Weights of a small multi-label image tagger: trained on photos of plants, animals and fungi (iNaturalist).
Rows from block 3 of a small multi-label image tagger, named by matrix and row number. Rows with one number belong to one channel. Each number is 50 + 10 x the weight over its row's rms, rounded and kept within 0 to 99. All counts start at 0.
After each channel's rows are labels from the 100 images, of 14976, where the channel reaches its highest value: "colour at peak" is the nearest of a few named colours to the mean colour under the peak. Only what is clearly more common there than usual is listed. The data: photos of plants, animals and fungi (iNaturalist). In brackets: how many of the 100.
# convs0: first 3x3 conv (model.blocks.3.convs.0.weight, 64x64x3x3, each kernel summed), inputs 32-63
# convs1: second 3x3 conv (model.blocks.3.convs.1.weight, 64x64x3x3, transposed, each kernel summed), outputs 32-63

convs0.12:61 53 64 45 51 43 46 44 60 64 53 47 46 46 39 61 34 44 51 41 69 68 57 52 49 56 60 43 44 41 66 48
convs1.12:57 58 28 44 43 61 53 69 64 56 64 55 63 39 57 46 62 39 56 56 31 36 56 60 64 55 49 42 55 41 59 43
colour at peak: brown (56)

convs0.2:56 66 41 52 49 41 51 26 52 53 68 57 40 47 59 45 38 48 51 52 32 36 40 43 50 57 32 60 58 41 51 45
convs1.2:58 51 54 54 52 49 53 46 53 65 44 58 53 49 45 48 58 50 47 56 64 41 75 51 48 44 39 41 44 52 26 58
colour at peak: red (25)

convs0.36:45 50 44 54 46 50 61 07 40 40 73 66 43 43 51 52 58 57 49 46 47 48 59 55 44 60 28 52 50 51 59 48
convs1.36:59 72 52 41 32 59 55 45 55 52 56 37 29 51 54 39 43 46 63 42 49 57 45 62 44 37 54 62 68 53 55 41
colour at peak: black (33); white (32)

convs0.28:51 59 62 43 66 51 51 52 72 68 49 26 45 66 48 47 48 61 57 45 48 43 60 53 58 40 51 51 52 51 43 49
convs1.28:50 52 50 43 44 42 54 62 56 51 55 42 49 27 42 44 61 58 35 61 57 70 65 68 33 57 55 59 43 62 51 46
colour at peak: pink (40)

convs0.41:59 70 58 56 58 50 61 39 42 33 35 48 43 71 60 55 50 51 45 61 54 58 45 67 44 52 57 57 38 47 52 51
convs1.41:56 60 36 36 58 54 59 42 55 73 46 35 61 50 45 55 46 60 42 38 45 50 39 44 43 45 31 43 68 37 26 61
colour at peak: red (25)

convs0.23:44 50 49 46 56 37 53 58 57 44 52 64 45 59 45 65 50 49 48 61 49 40 42 38 42 50 50 54 38 57 31 60
convs1.23:62 54 49 51 74 40 50 54 28 45 35 39 52 50 45 47 55 45 43 58 68 38 51 46 47 46 43 48 52 42 53 51
colour at peak: cyan (36)

convs0.49:53 28 38 50 49 29 60 22 33 35 40 47 53 68 52 58 57 59 62 53 60 43 56 44 53 61 46 48 42 50 55 55
convs1.49:56 50 44 47 41 64 56 50 53 48 49 51 58 39 44 42 62 34 41 58 29 46 61 63 56 45 62 43 68 58 47 48
colour at peak: white (37)

convs0.58:56 44 54 46 49 61 49 70 58 57 55 46 56 46 45 72 53 63 55 39 52 46 58 59 52 33 53 46 47 35 60 42
convs1.58:56 45 69 55 63 44 44 51 57 49 41 52 54 57 55 58 49 45 22 43 38 49 66 48 55 60 35 50 41 52 70 47
colour at peak: yellow (33)

convs0.43:47 41 46 69 53 63 37 46 58 52 50 39 38 41 53 47 45 64 43 48 26 38 59 54 46 39 56 51 40 47 57 24
convs1.43:43 72 45 39 51 62 49 42 43 46 59 58 57 35 25 35 48 46 41 45 57 68 60 45 54 66 47 53 56 52 49 52
colour at peak: white (31)

convs0.8:53 43 81 48 56 42 35 67 62 53 43 52 52 52 43 35 55 61 52 57 30 28 41 41 45 58 58 55 51 48 43 46
convs1.8:52 50 66 59 41 52 33 58 61 47 67 54 44 41 42 44 57 41 53 41 41 64 43 56 52 61 50 71 62 56 37 61
colour at peak: brown (58)

convs0.11:45 59 50 45 63 49 53 24 38 38 58 77 60 51 52 51 61 42 50 58 43 58 32 69 47 46 52 51 37 44 46 36
convs1.11:58 50 35 51 61 59 56 56 70 34 46 50 52 37 52 61 42 46 56 30 48 35 47 59 59 35 60 40 52 25 53 35
colour at peak: red (26)

convs0.10:56 53 38 44 67 52 49 54 38 34 51 46 42 29 38 45 49 50 65 52 35 55 58 40 51 57 41 52 28 58 41 62
convs1.10:38 62 35 44 32 67 59 50 35 61 42 48 38 46 59 32 54 51 45 63 49 55 48 76 47 30 61 48 61 59 54 45
colour at peak: black (32)

convs0.3:42 44 45 52 68 50 52 50 49 67 47 46 44 25 55 41 55 66 50 54 70 45 39 51 39 21 44 40 53 43 52 40
convs1.3:48 63 51 37 56 48 35 41 35 55 49 46 53 61 47 43 55 53 51 34 45 42 27 44 48 55 57 36 49 67 35 49
colour at peak: white (35)

convs0.46:40 41 66 56 40 55 52 62 47 30 35 42 54 31 48 26 60 46 41 54 46 50 43 53 51 62 39 50 76 45 38 42
convs1.46:58 43 65 51 59 29 33 73 46 67 59 38 45 60 47 55 46 38 45 50 57 66 54 63 59 44 44 51 51 52 53 52
colour at peak: cyan (47)

convs0.0:54 30 43 47 42 67 59 56 70 51 64 63 49 51 50 56 46 49 59 47 60 57 45 56 51 62 38 39 45 51 57 37
convs1.0:48 74 51 48 63 44 52 50 56 54 43 49 36 66 39 60 54 47 44 43 25 40 59 53 64 49 60 38 56 30 57 59
colour at peak: pink (33)

convs0.54:47 60 53 61 31 57 45 31 53 49 51 47 42 37 46 52 61 48 58 59 43 67 27 57 39 44 46 60 49 53 54 67
convs1.54:43 39 55 67 54 44 57 56 38 47 48 59 40 43 53 41 53 43 53 60 35 57 60 47 36 50 40 60 68 50 47 38
colour at peak: orange (26)