config.toml
arch = "resnet"
model = "multi-label image tagger"
dataset = "photos of plants, animals and fungi (iNaturalist)"
train_examples = 38949
image_size = 48
crop_scale_min = 0.7
horizontal_flip = true
rotation_deg = 5
norm = "batchnorm"
hidden_act = "prelu"
depths = [4, 9, 4]
kernel_size = 3
stem = "single"
avg_pool_shortcut = false
widths = [64, 96, 144]
num_labels = 75
init = "lecun_normal"
residual_init = "zero_last"
optimizer = "soap"
beta2 = 0.95
learning_rate = 0.0041
beta1 = 0.95
shampoo_beta = 0.95
eps = 1e-08
precondition_frequency = 25
max_precond_dim = 1024
merge_dims = false
one_sided = false
adamw_lr_other_params = 0.0019
max_grad_norm = 1.0
ema_decay = 0.99
max_steps = 40000
batch_size = 64
epochs = 65.7
lr_schedule = "cosine"
final_lr_fraction = 0.1
warmup_steps = 800
weight_decay = 0.02
adamw_weight_decay_other_params = 0.01
Rows from block 7 of a small multi-label image tagger, named by matrix and row number. Rows with one number belong to one channel. Each number is 500 + 40 x the weight over its row's rms, rounded and kept within 0 to 999. All counts start at 0. Numbers have three digits each.
After each channel's rows are labels from the 100 images, of 14976, where the channel reaches its highest value: "place" is the part of the image that holds the peak. Only what is clearly more common there than usual is listed. The data: photos of plants, animals and fungi (iNaturalist). In brackets: how many of the 100.
# convs0: first 3x3 conv (model.blocks.7.convs.0.weight, 96x96x3x3, each kernel summed), inputs 0-95
# convs1: second 3x3 conv (model.blocks.7.convs.1.weight, 96x96x3x3, transposed, each kernel summed), outputs 0-95

convs0.28:555529501491580591567454500536479487505485507480534494585478523494577544578485474435471499459505489436534553572555511549447473471470544561502477522528524560438497518486468447494495537455502497455534505479510459479500534515472467523440549495505472463510449580504540496508494549448428511411
convs1.28:421552506536415464524519462433526493509506544553458522456450542521478512428505469488563504477503469491438526481452505529441543428482448533497486404464533456472494402477540517503497468507475509507480492418408464499515487519509526486556546441499497497526462516437549465476526498498419460443
place: bottom centre (32)

convs0.66:553550447483479508485531471462517531467473505527386450540490532530520470506519543504458536506557531477535465468476457507505492522430532455565470531496457494435491483512413498510492476508550495411529469524521446479531475481459530559458486447485500537524395537514443568480527430558540424547
convs1.66:492582555583492485482504507473476504504424526529505457510505529517462539501497494584446460474454510468570442532479562520439500462554583515450473499521542491522506536532510370571481488484435506514476448503452428519493496460485529492508475538461496526539584450544440550543520532498493483509
place: bottom centre (27)

convs0.77:513463447486410515533497508540517515549523483491486518487547486521449513528452545432483516473488394470479512513518491469477478448566497513468565518533496546484507563492550436476444558451545490487492506484599465546481478438437498414550537550484463530516498523555508464519531498377463470519
convs1.77:519444547479585453514496472519461487510536451483497477494506514504505563551547527517548525499516472485526476526530522545525592429528445513526422509497487556473509429558463483499527558493529506486485430431511499459464451583465487481442527438463467441506476520578466453543509540544483409559
place: centre (31)

convs0.73:501539453534457455539415424520466442493457499452518571516442526461588500479476480436522446445551483482546445542503533490468476572535392528565491452493503532482471522482568502524486512533511441494561500470436488438478493497600510543541497511484486521503515501489488508438459479550486536489
convs1.73:498505562492477402469459458416495565591451507538519493499452483497449490535508459488486558512540486480456535474467511448494511464459534564520521512540551523440481495548458568511466521439480473573517454488500471555469519467600509521470432544469464480488500451522539506472559491518402541512
place: bottom centre (28)

convs0.68:466509501500509512475500491537516490585507558522521532462569508510479529554499548482503644506533513589551517530498461446552567459408517470486517599517557499495451521487505469497513522445516447495485526544531506517542533482485493480474512472462457536483523504401407497563508546462470521494
convs1.68:463467548536565513449478516520491587461528518490503579563513582509547457505510494511539443477533471454500462555580588441560495482515487537504441514529509459468522526519536517492473530526499472459526429512458470585504610484468531524507485542472510504549484432504501531527471527556561442474
place: top centre (30); centre (28)

convs0.10:534563530429508480443496439485551499506468554501471439537564456427434577487477550462468423530527412434481495482526494532555545449489532465531464498503545480525461483406501464502516514505521512506521525473524511556495466564510534513457470580545456542493461481533476559538507547435460510525
convs1.10:472561596478529427510513419579457492558472501525519522479445553500521487491499496468488442547521500580410550524539522494528482499464504501576521447425466523554497545505467471544540484568473562516508554525494586546481468449500484546483508462474522558457496509525572517495513511455495495559
place: centre (32)

convs0.85:512538439449478522476528410451511478444434480468508578452507533512525475555471532499520541538546558529462494557546537514439491552569535567464539515475516474438499468470518566505496479572542493497523583502566543575530509479524470530503497538563528471456503502461485428530521506490546488417
convs1.85:457453484518531590496517535537487532484500561447479419538506491574468491526586507501474516558527522551435525441528547432488566479525499495497420526505467550492510549505465533468469478468480503483537544487490567437415485482501571504506517564528523495420457482439510484507532475475521602509
place: top centre (29)

convs0.63:511426531504493483428486574466548463475481532523493591469568532534538474543556473494532534483535489432522502470444496500512483496547522547518482549523443499484484395496544554510432482443564510454565514494543471465513518471457536460511512533520568503497527509538402464506407459554473506497
convs1.63:430483500553466500502558543477500558545502560549549463503473498507444445559458575509462460536480482547480530535470538482489475516503564551554513478445573435557465476588562507469456546491539505475408519471514493488434466488522539509471502499411465477447486448441458476509492550552498486513
place: middle right (48)

convs0.13:484470575514420461602472391487536508556597495514474492471479469487520513454502486496555551462467499512527502467534506524476526462541458440463517462479530562437477481524457488581499562453502567489457501500558492525510529540563520441465482476560537513500563500553463535458455494450474482529
convs1.13:530539429447465488471502520545491521436528553438449480499450482427425530494488483507464481479463491487570475515436481526499537473441503552506516529501467447540519489449475441472440567544523445469468452561540470535480475518565484487570541470442517483492477516473428474448624517504511508546
place: middle right (28)