A small multi-label image tagger, trained from scratch: depths [4, 9, 4], 38949 training examples.
Rows from block 7 of a small multi-label image tagger, named by matrix and row number. Rows with one number belong to one channel. Each number is 128 + 24 x the weight over its row's rms, rounded and kept within 0 to 255. All counts start at 0.
After each channel's rows are labels from the 100 images, of 14976, where the channel reaches its highest value: "top examples" is what is common among them; "peak at" is the part of the image that holds the peak. Only what is clearly more common there than usual is listed. The data: photos of plants, animals and fungi (iNaturalist). In brackets: how many of the 100.
# convs0: first 3x3 conv (model.blocks.7.convs.0.weight, 96x96x3x3, each kernel summed), inputs 0-95
# convs1: second 3x3 conv (model.blocks.7.convs.1.weight, 96x96x3x3, transposed, each kernel summed), outputs 0-95

convs0.36 [140  78 100 154 107 127  91 159 151 118 163 110 164 125  95 123 118 120 120 138  73 134 113 132 162 166 117 111 138 147 167 117 120 148 129  97  88 113 105 102 149  88 133 128 149 159 145 123  86  79 124  87 131 140 123 108 125 105 108 148 139 128 155 139 130 122 121 141 124 124 121 137 149 126 180 119 128 145  86 146 117 136 126 139 158 103 154 139 146 129 155  97 141 102  48 134]
convs1.36 [116 132 158 136 143 114  97 122 118  99  92 145 138 140  82 107 104 113 117 146 183 123 113 103 156 101 135  90 135 143 163 117 104  96 141 144 124 130 134 131 123 147 120 134 134  69 113 108 116 137 143 131 130 109 104 132 136  89  88 137  85 118 127  76 151  69  99 154 137 171 155 136 146 170 140 162 125 162 162 122 127 137 107 116 163 150  81 134 168 129 112 125 140 137 147 110]
top examples: class Insecta (66); phylum Arthropoda (66); order Lepidoptera (35)
peak at: centre (39)

convs0.6 [142 139 132 137 155  80 143 118 147 154 138 102 148 105 159 131 105  94 158 174 112 145 138 126 147 158 102 146 101 121 122 153 132  67 112 122 106 129 130 127 108 152 129 153 159 134  92 112  91 146 127 141 124  76 118  89 166 149 126 151 136 103 126 130  80 136 172 122 148 130 128 171 172  87 139 123 114 150 134 126 145 150 165 104 135 126 127 109 122  69 124 182 129 145 128 124]
convs1.6 [ 95 170 143 148 144 111 118 103  96 122 170 142 124 119 128 124 139 134 131 148 147 163 168  82 120 176 115 141 194 153 136 161 134 144  86 104 132 150 133 132  94 104 127 176 114 123 119 127 173 112 133 146 170 128 134 143 150 107 118 155  99 127  92 141 131 100 125 144 111  96 112 153 133  94 139 179 124 137 134 106 104 165 162 129 129 148 113 132 148 100 128 105 145 154 148  88]
top examples: order Coleoptera (26)
peak at: centre (29)

convs0.49 [114 124 141 105  96 125 134  67 123 142 139 122 129 110  94 123 136 133 136 120 133 150 146 112  87 157 112 120 130 128 105 111 107 135 168 114 121 162 113 124 176  75 144 117 119 157 118 124  85 126  98 122 104 138 117 140 146 144 135 135 115 108 126 153  96 104 117 117 109  79  86  74 111 154 154 163 139 108 150  90 117 108  97 124 162 146 116 175 137 163 133 111 169 111  99 178]
convs1.49 [ 93 164  87 141 100 141 122 150 153  90 109 137 157 128  71 148 134 132 101 142  79 128 104 174  90 154  93 127  85 131 134 132 104 114 100 146 117 125  92 103 139 122 129 141 126 110 133 140  99 139 116 165 104  92 148 107 148 117 113 112 137 128 119 168 100 150 123 158 107 179 119 120 128 146 144 128 106 140 179 127 165 160 119 105 116  65 126 127 121 132 125 169 142 124 131 145]
top examples: class Insecta (67); phylum Arthropoda (67); order Lepidoptera (33)
peak at: centre (31)

convs0.52 [119 128 138 175 130 145 144 112 132 137 110 130  94 132 126 138 117 185 106 109 105 167 115 109 111  91  97 114 141 116 151  93 148 135 129 183 117  95 137  72 164 136 134  89 110 121 113  90 129 137 125 161 186 151 117 134  83 143 145 102 131 127 129 145 136 133 126 189 116 138 115 143 133 101 164  83 110 131 127 129 144 116 137 157 147 131 136 144  89 109 128 113 125  71 155 125]
convs1.52 [117 145 124 141 142 132 133 111 115  98  96 149 115 110 109 105 114 104 142 122 166 133  97 116 149 135  84 106 105 111 133 140 157 153 104  66  90  90 129 121 119 116 120 166 102 114 113 109  78  79 128 113 146 106 184 146 125 129 128  92 115 123 133 109 116 145 124 157 187 136 109 144 134 140 107 160 144 162  89 136 104 138 120 142 108 180 141 120 136 155  99 122  93  95 151 109]
top examples: class Insecta (66); order Lepidoptera (45)
peak at: centre (29)

convs0.92 [126 120 108 130 127 113  92 118 155 107 107 130 122 175 148 147 156 170 145 129  97 125 151 132 170 128 112 118 149 126 163 121 153 129 108  67 130 173 137 127 131 125 129  85 106 117 118 136 115 145 127 119  99 131 168 145 151 165  88 167 145 129 103 117 131 126 150 119 144  96 106 134 181 132 117 133 132 105 164 101  87 125 144 140 137 135  91 116 150 125 142 159 125 110 198  72]
convs1.92 [ 99 108 129 159  82 144 106 140 152 146 168  76 150 111 164 135 106 129  95 121 143 134 136 128 169  81 109 123 159 147 102 125  96 146 144 145 115  97 113 113 142 113  98 138 145 141  80 129 165 107 141 130 117 119 135 117 125 151 111 109 153  93 156 103 128  97 138 130 162 133 132 120 110  89 126 133 173 123  84  80 175 136 128 133 184 113 113 139 103 123 128 153 152 110 148  94]
top examples: phylum Arthropoda (73); class Insecta (71)
peak at: centre (30)

convs0.31 [116 168 122 112 112 146 143 128 177 139 125 105  99 137 152 137 107 147 104 110 156 140 110 132 111 149 118 134 146 118 116 115 141 174 145 118 141 188 124 136  94 167  65 114 118 149 119 173 108 108 111 126 160 101 166 122 129 146 143 128 130 114 108 116 133 168 124 109 106 110 140  74 105 165  87 186  95 145  84 153 139 107 113 110 114 138  99 116 116 122 117 133 166 111 143 143]
convs1.31 [133 129 125 126 135 121 122 101 150 136 137 196 139 137  99 165 142 103 116 113 126 119 123 136 108 114 159 103 125 172  92 107 131 174 110  81 119 180 119 136  96 141 140  90 109 164  93 100 169 133 138 147 142 151 166 130 144 147  88 125  95 145 140 161 119 126 159 134  91 143 103 132  88 141 147 134 178 163 149 143 139 144 123 169 111 126 137 115 142 134 150 132 131 117  98 173]
top examples: class Insecta (70); phylum Arthropoda (70); order Lepidoptera (37)
peak at: centre (30)