From a checkpoint of a small multi-label image tagger.
Model: 3.23M parameters, arch resnet, norm batchnorm, depths [4, 9, 4], widths [64, 96, 144].
Training: soap at rate 0.0041, 40000 steps.
Rows from block 6 of a small multi-label image tagger, named by matrix and row number. Rows with one number belong to one channel. Each number is 128 + 32 x the weight over its row's rms, rounded and kept within 0 to 255. All counts start at 0. Numbers have three digits each.
After each channel's rows are labels from the 100 images, of 14976, where the channel reaches its highest value: "strongest on" is what is common among them. Only what is clearly more common there than usual is listed. The data: photos of plants, animals and fungi (iNaturalist). In brackets: how many of the 100, against the usual share in percent.
# convs0: first 3x3 conv (model.blocks.6.convs.0.weight, 96x96x3x3, each kernel summed), inputs 0-95
# convs1: second 3x3 conv (model.blocks.6.convs.1.weight, 96x96x3x3, transposed, each kernel summed), outputs 0-95

convs0.40:124141170134066147186132075142147073147123113146109123069167146141125101145140122176118074124113115161130117153140161033129155131180142139128119106120119105101113096165145153227134145148111124125081199173132147137086178123159101089167114111110202110119107149125140118145143062104091169162
convs1.40:124152150115097111166114136126209154150155109113146116188077170095096115171100124172115148165085116113131135121192108115135134110177138130060153161087152068092124163164108165166023140151155115133168114110116176154107167123109150096189125128107144106076133161134081110068152160131115114131
strongest on: class Insecta (66 vs 29.2); order Coleoptera (26 vs 3.2)

convs0.27:092130132144115107167127165093176079142129133127151144143159175138103111050102139164091139168174102157096133142137146169082096074093128184101108155199104149151138100121101119096155174153135107175116097051110145189125155130117157149127104172179076116116066167163122122111062158127145087134
convs1.27:186168088080156075145174076105126143088199079092153162104137148135158068155112087124182051110122134160121118140108097073187087141101165126151155118141124155168097092129122147153136160154118149149122130099135135106120084128198137128092110132130153127186174112167088087118101129174136182140
strongest on: phylum Arthropoda (69 vs 30.9); class Insecta (68 vs 29.2)

convs0.0:128112120121044176127097125127074127097120110128108164163155147138157110109115103107101204089143151164175128099125119213105132103112120127185162070069147090135122122178104108171099149070131081122139119138167110071118113095121127151144147167119171142110147041144181147168148170111107119093
convs1.0:088117113108108064066105122098069113160120103095149107180090132136033146150109095193143104107136164111128169107133107147061155090152098112042118128155122123108076129102097088139143126135136160141143107120095144160183100113162106125125158161161129114126125070122180117095052156125154135087
strongest on: order Passeriformes (53 vs 24.9)

convs0.78:153087095140115175112175191112174101142100122082135138132140119150107131142128164064120149081093111076206098182149118138150149102135176170201144115142126081095181114131080148143135131108162132162094169139112166196072132117118185120109085099098119102129095124090166184141110164123127087108
convs1.78:149129135120110136199144107133190095104166099145078131142146142154145157112106105075141131154097109155168121094167101103118098113142178108093113101111111112117127211142051147142109039069139130118119112090102112122132141115146164199197115139124117076124086118148152121161095079104180101066
strongest on: class Insecta (65 vs 29.2); order Coleoptera (26 vs 3.2)

convs0.52:160149125112146113163136114106087157167118147068125117130161149099066134083162189098188129188151122084091148122112116097095132114138191160136116121077117109110138178120126207176109113088111109120101140086068107161157089157108152145110144197153143110229128114132110140113135118156187122137
convs1.52:157138124094121099105164195146072087087136132222137132115094117163137104062163132122115136092121100136124136095138129099108127127118141106101171117153110115129133162162126116121130053119081090179129191084206077089099173145114128124170119152111126110127156179148077111142158121154059163185
strongest on: class Insecta (74 vs 29.2); text has "bee" (27 vs 1.8); family: Apidae (25 vs 1.4)

convs0.81:119118171106137147149144114085108083161079090090093182136098107136090158134107099121126069141130061083098095117131149174132143122168138104164110077137164123099096095078143161141080134112166124073182114136120160138078080093146114148037195157112118110117167088159179113146109115141119068145
convs1.81:149123115147100128101121099173131136121119189088132133124111114119132097132130158136061176127113140096113078129119098153044175088155136163113148146089085084136165142068120138105123177136128085179157196141150109034144171100119148086133084094155174121158168117099123087186161131141145089173
strongest on: order Passeriformes (51 vs 24.9)

convs0.28:077130080175136093145190164130073061139063161109132137140163120131108138105126139101098116094127096122092098135155159135112161190138159152159096112152111194076127124120121144103122117110165120125136126140090128066046141216164170129135112136166158164073106121103132175162102083155132086105
convs1.28:122184172127115134101119135184104160067180186149075127147135116110167101045139119117083156097143125079194095134139094106099104124071111099115063130162097168125188151203107133172106133110136104099142131120112150127155088193100175151082140097166139117081136153090136148113140125132140128113
strongest on: class Insecta (59 vs 29.2)

convs0.55:065089138133105136113149111143118161132216155097142142162129107109124136158160120138214105130122119075134113117111126144121088126135164112161079128118156176103203085138146156107031136148142122116106081149106112151058096105133146127165130131108145158159153117178147148220088126105070153107
convs1.55:167175170158128107109111104129116117179167084116148123105119130163073159145105090142107102157087121165107090131123168138078109106068176117081095103144135139125112101142137173131142166196138059112090100152105132178129195195105146148133072143094187148183150136084167154099145075096117119151
strongest on: phylum Arthropoda (76 vs 30.9); class Insecta (75 vs 29.2)

convs0.83:118102138214158142116103160163139102104167131188197083145141122130085129180177129127096148105119128118127091109170136110102127148176081165197165121134119092097092161100091084111122090179097167119157126093120109130164152124139108191093162109169136079108165157113137171100152134128095150046
convs1.83:162130209141115142156122131159128087155119143155068122107159091132083160102125145161101143077132128114144115120131169187106070139155081167102090133159144116131115157121158118054117139177051178153153103167118089141124099091114148153147111114182032102109129095122092131134135094211128122120
strongest on: phylum Arthropoda (62 vs 30.9); class Insecta (61 vs 29.2); order Lepidoptera (36 vs 13.7)

convs0.10:121105067106127117154106154123113142109148104161093207106117112116167087054133123188183102102111138112169200163109110116151105111166116141145121131127145118127129115158102157139099053075093185102110139105124082040135140085137100158079164168121067108158129138113111125097126128183121076144
convs1.10:140155154107105103125181138124110157166124123096087169123209073154102126105132179134167129160115100129108161137163097137164156096161059125086077120163133132079112114169179133169138161160161125119182139156107094169146095103071084119100111090131099117104084108177124134227130110090118088116
strongest on: class Insecta (60 vs 29.2); phylum Arthropoda (60 vs 30.9); order Lepidoptera (35 vs 13.7)

convs0.31:086100134116149120151135096111072151144106062143138100128175107119140133153099121147142170154132129172130149104100058133151176102115144228071121101129110110166156084102100096127157113078085118174103134183102088165084160137162056127154101156079079137136157129074144114108085140153128180102
convs1.31:126114158104137111118119145096078179096093115131120121205105195144103134075133138079171101162151119133107170037108200150109132170115097119163151111145122095144083167135152138158124103109070166078148148163106139127077126108190175136123130119097096165182113145166115162131112159113100174180
strongest on: class Insecta (73 vs 29.2); phylum Arthropoda (73 vs 30.9); order Lepidoptera (31 vs 13.7)