config.toml
arch = "resnet"
dataset = "photos of plants, animals and fungi (iNaturalist)"
train_examples = 38949
rotation_deg = 5
norm = "batchnorm"
activation = "prelu"
beta2 = 0.95
eps = 1e-08
Rows from block 11 of a small multi-label image tagger, named by matrix and row number. Rows with one number belong to one channel. Each number is 500 + 40 x the weight over its row's rms, rounded and kept within 0 to 999. All counts start at 0. Numbers have three digits each.
After each channel's rows are labels from the 100 images, of 14976, where the channel reaches its highest value: "colour at peak" is the nearest of a few named colours to the mean colour under the peak; "strongest on" is what is common among them. Only what is clearly more common there than usual is listed. The data: photos of plants, animals and fungi (iNaturalist). In brackets: how many of the 100, against the usual share in percent.
# convs0: first 3x3 conv (model.blocks.11.convs.0.weight, 96x96x3x3, each kernel summed), inputs 0-95
# convs1: second 3x3 conv (model.blocks.11.convs.1.weight, 96x96x3x3, transposed, each kernel summed), outputs 0-95

convs0.65:464465528550491469564472516551508506587480529556488428530475425468573454561505531524501477491513489430552431489483526441552511496569484523526459552443523580551485472471490521488522514550444442530540528374494499464443517504546487527516519504424514518469557534501504449491477484497490538491
convs1.65:498535525532605560502550539448467582512535504530517500495519509543466526437527501527531527444472561519550516501550516464423532539478462562426477507543526474474513503493509498498519582502393476456476481503495457506436462530520498467449545546417492482504578471445491496526519402497496542490
colour at peak: brown (49 vs 24.3)
strongest on: class Insecta (79 vs 29.2); phylum Arthropoda (79 vs 30.9); order Lepidoptera (34 vs 13.7)

convs0.60:529467526496527585450502487482507529494428457486544439465467493537447465525603470499517504535465509559517476542459490524556448506492597506496563451516486471442485525448487487494477420404504482500470520544487547476425471547462522493477554543494520519569470508510509504568561468454580513463
convs1.60:494512493478551530448418493557469529494516452464505467501538517514527481545419496487468471527465478526435557481463516481470484440427490566495407546440463385513523416538509468507537519452527472511477506491495531503623542503472566478512513521541529524506438469485469481496564486495454550490
colour at peak: brown (61 vs 24.3)
strongest on: order Coleoptera (63 vs 3.2); family: Coccinellidae (57 vs 1.7); text has "ladybird" (35 vs 1)

convs0.87:526467522461474510495465509458453463562453459478445501454489543512551448475460504473520504464496569593511484492488569445516480499473568504529532500499500499519569460508460505463552530606527542507422488620544535555508513419509497475529510420540528464503516568436505518478477518520502489561
convs1.87:562604481586474472485521456571525499522474477581503443462444422466477484535529543511540489506518424511484425507524546507548500506516503472478515509435518476487409478555461470545459489467455461478471506540446446530525457464502582539526505518494515472430524468497527488551497571464563515507
colour at peak: pink (29 vs 10.7)
strongest on: class Magnoliopsida (26 vs 5.6)

convs0.30:475583484485499526452549586464535552471474513431497473497466499465478455483504445531530547514574530465525456490477547451490497502513520539512567500494478580488496568546459515451518489534494440479520459399526498483503472513527471525522437488544506512495503527513530433477457543647552444479
convs1.30:465476481488502469484524465499516505513397510521452465503549479528451499523448517461483562509547533538535568576534498490492449511457482524477435553528477571498553538418516455506508533566517454408486578515468519497493562508426509490522522427547538510521556556512536491482426479438432495528
colour at peak: brown (55 vs 24.3)
strongest on: phylum Arthropoda (60 vs 30.9); order Coleoptera (35 vs 3.2); family: Coccinellidae (31 vs 1.7)

convs0.27:471482520474536514410537421562531517515459573550497458514530468530550535532486477500378547510461485561511511498530460561495546469502489511489522450497558541552509463443499447558516529473544484437472460486527499435526539492500533498420554491502564557538466521422481501529509471504509431558
convs1.27:419494446483435504479558483503538512435510460472457493500503574531481494506544521455510475507466502472460487548492448564512561496525485461521471540546491481563577505533511507568525487497512482436530448420432496535552519472516494494617483472534479546541455448463461519513565567503499558416
colour at peak: black (27 vs 4.3)
strongest on: class Aves (90 vs 55); order Passeriformes (79 vs 24.9)

convs0.20:482529454453541483516581474517609476556497509510495473490484449552501470482544508586470466498470542488480479522566485463561475496461499527461467555504392487543431477498532504540520481550528468568481486489522515559493516488428437544558451462488539548475428467533441460541487442467508453525
convs1.20:506475496441438438496494489519562514519469463490567505476483490525589567553443491439543549507511484534504450528523459465479501466473528534513512509423492563471497491526400574482513504483524491494442506524500554466496508577463550510481495512491483530506449547464444606553564529422567476537
colour at peak: brown (49 vs 24.3)
strongest on: class Insecta (77 vs 29.2); phylum Arthropoda (77 vs 30.9); order Lepidoptera (33 vs 13.7)

convs0.1:479508495465475436403480493410549502556423551497552484519542530523485472510506486553472467506439531526549454464524500515481512557581496502500477516463401531535570490528440538446509485473546513447549536513506592465519503458528475503522475416492548523508508465473463530459527458576533485452
convs1.1:454446491504484449539560522465522492574486533515425402508513441524625463495552517435501522502531419514544510496458564469470504465505489500471567532483508521509532475525532560535572465477461423426504476547500529450474477578493529575515486458509533535476492528488528471507485500494483514564
colour at peak: brown (59 vs 24.3)
strongest on: class: Insecta (62 vs 29.2); order Coleoptera (30 vs 3.2); family: Coccinellidae (25 vs 1.7)

convs0.36:482552538550514521539541547451559485451528484463540562524541460514427509423595550526506489483522487489438469432520465475515538440450475476556564494499474491561500511479475463456595530504543525517524428494488462529460475583547451500503478544437482446466494492526463453511503515434499481440
convs1.36:511528586502492480420514503531487516564503490540426453487519486540464498539418482502431457535499553470458564493566539469532407516565520506503486529425500473458499469483538581512452448420507540560434582503497471492487465566445469530544520492489532485507527487550460477479507502466466539521
colour at peak: brown (55 vs 24.3)
strongest on: class Insecta (61 vs 29.2); phylum Arthropoda (61 vs 30.9)

convs0.50:494503470522488543426493599562515484525490525595494489531565498411479491480509501448479499491516499486493451488462479486506497571521438504474418511465489497463517548491489424526525434418530528450565515580520547515513541554528599532487504500442462510484495474444419472485471524530464450504
convs1.50:494494530506443586509464482510513501495511569485500486513434495535517516554513530507554507530495433464555526537481646480426516525484535516512521499497506535532407528518438585476421493535495468452597472475540471499543465471453542490428496505525527486510522527453549502545421488475496529479
colour at peak: brown (50 vs 24.3)
strongest on: phylum Arthropoda (61 vs 30.9); order Lepidoptera (35 vs 13.7)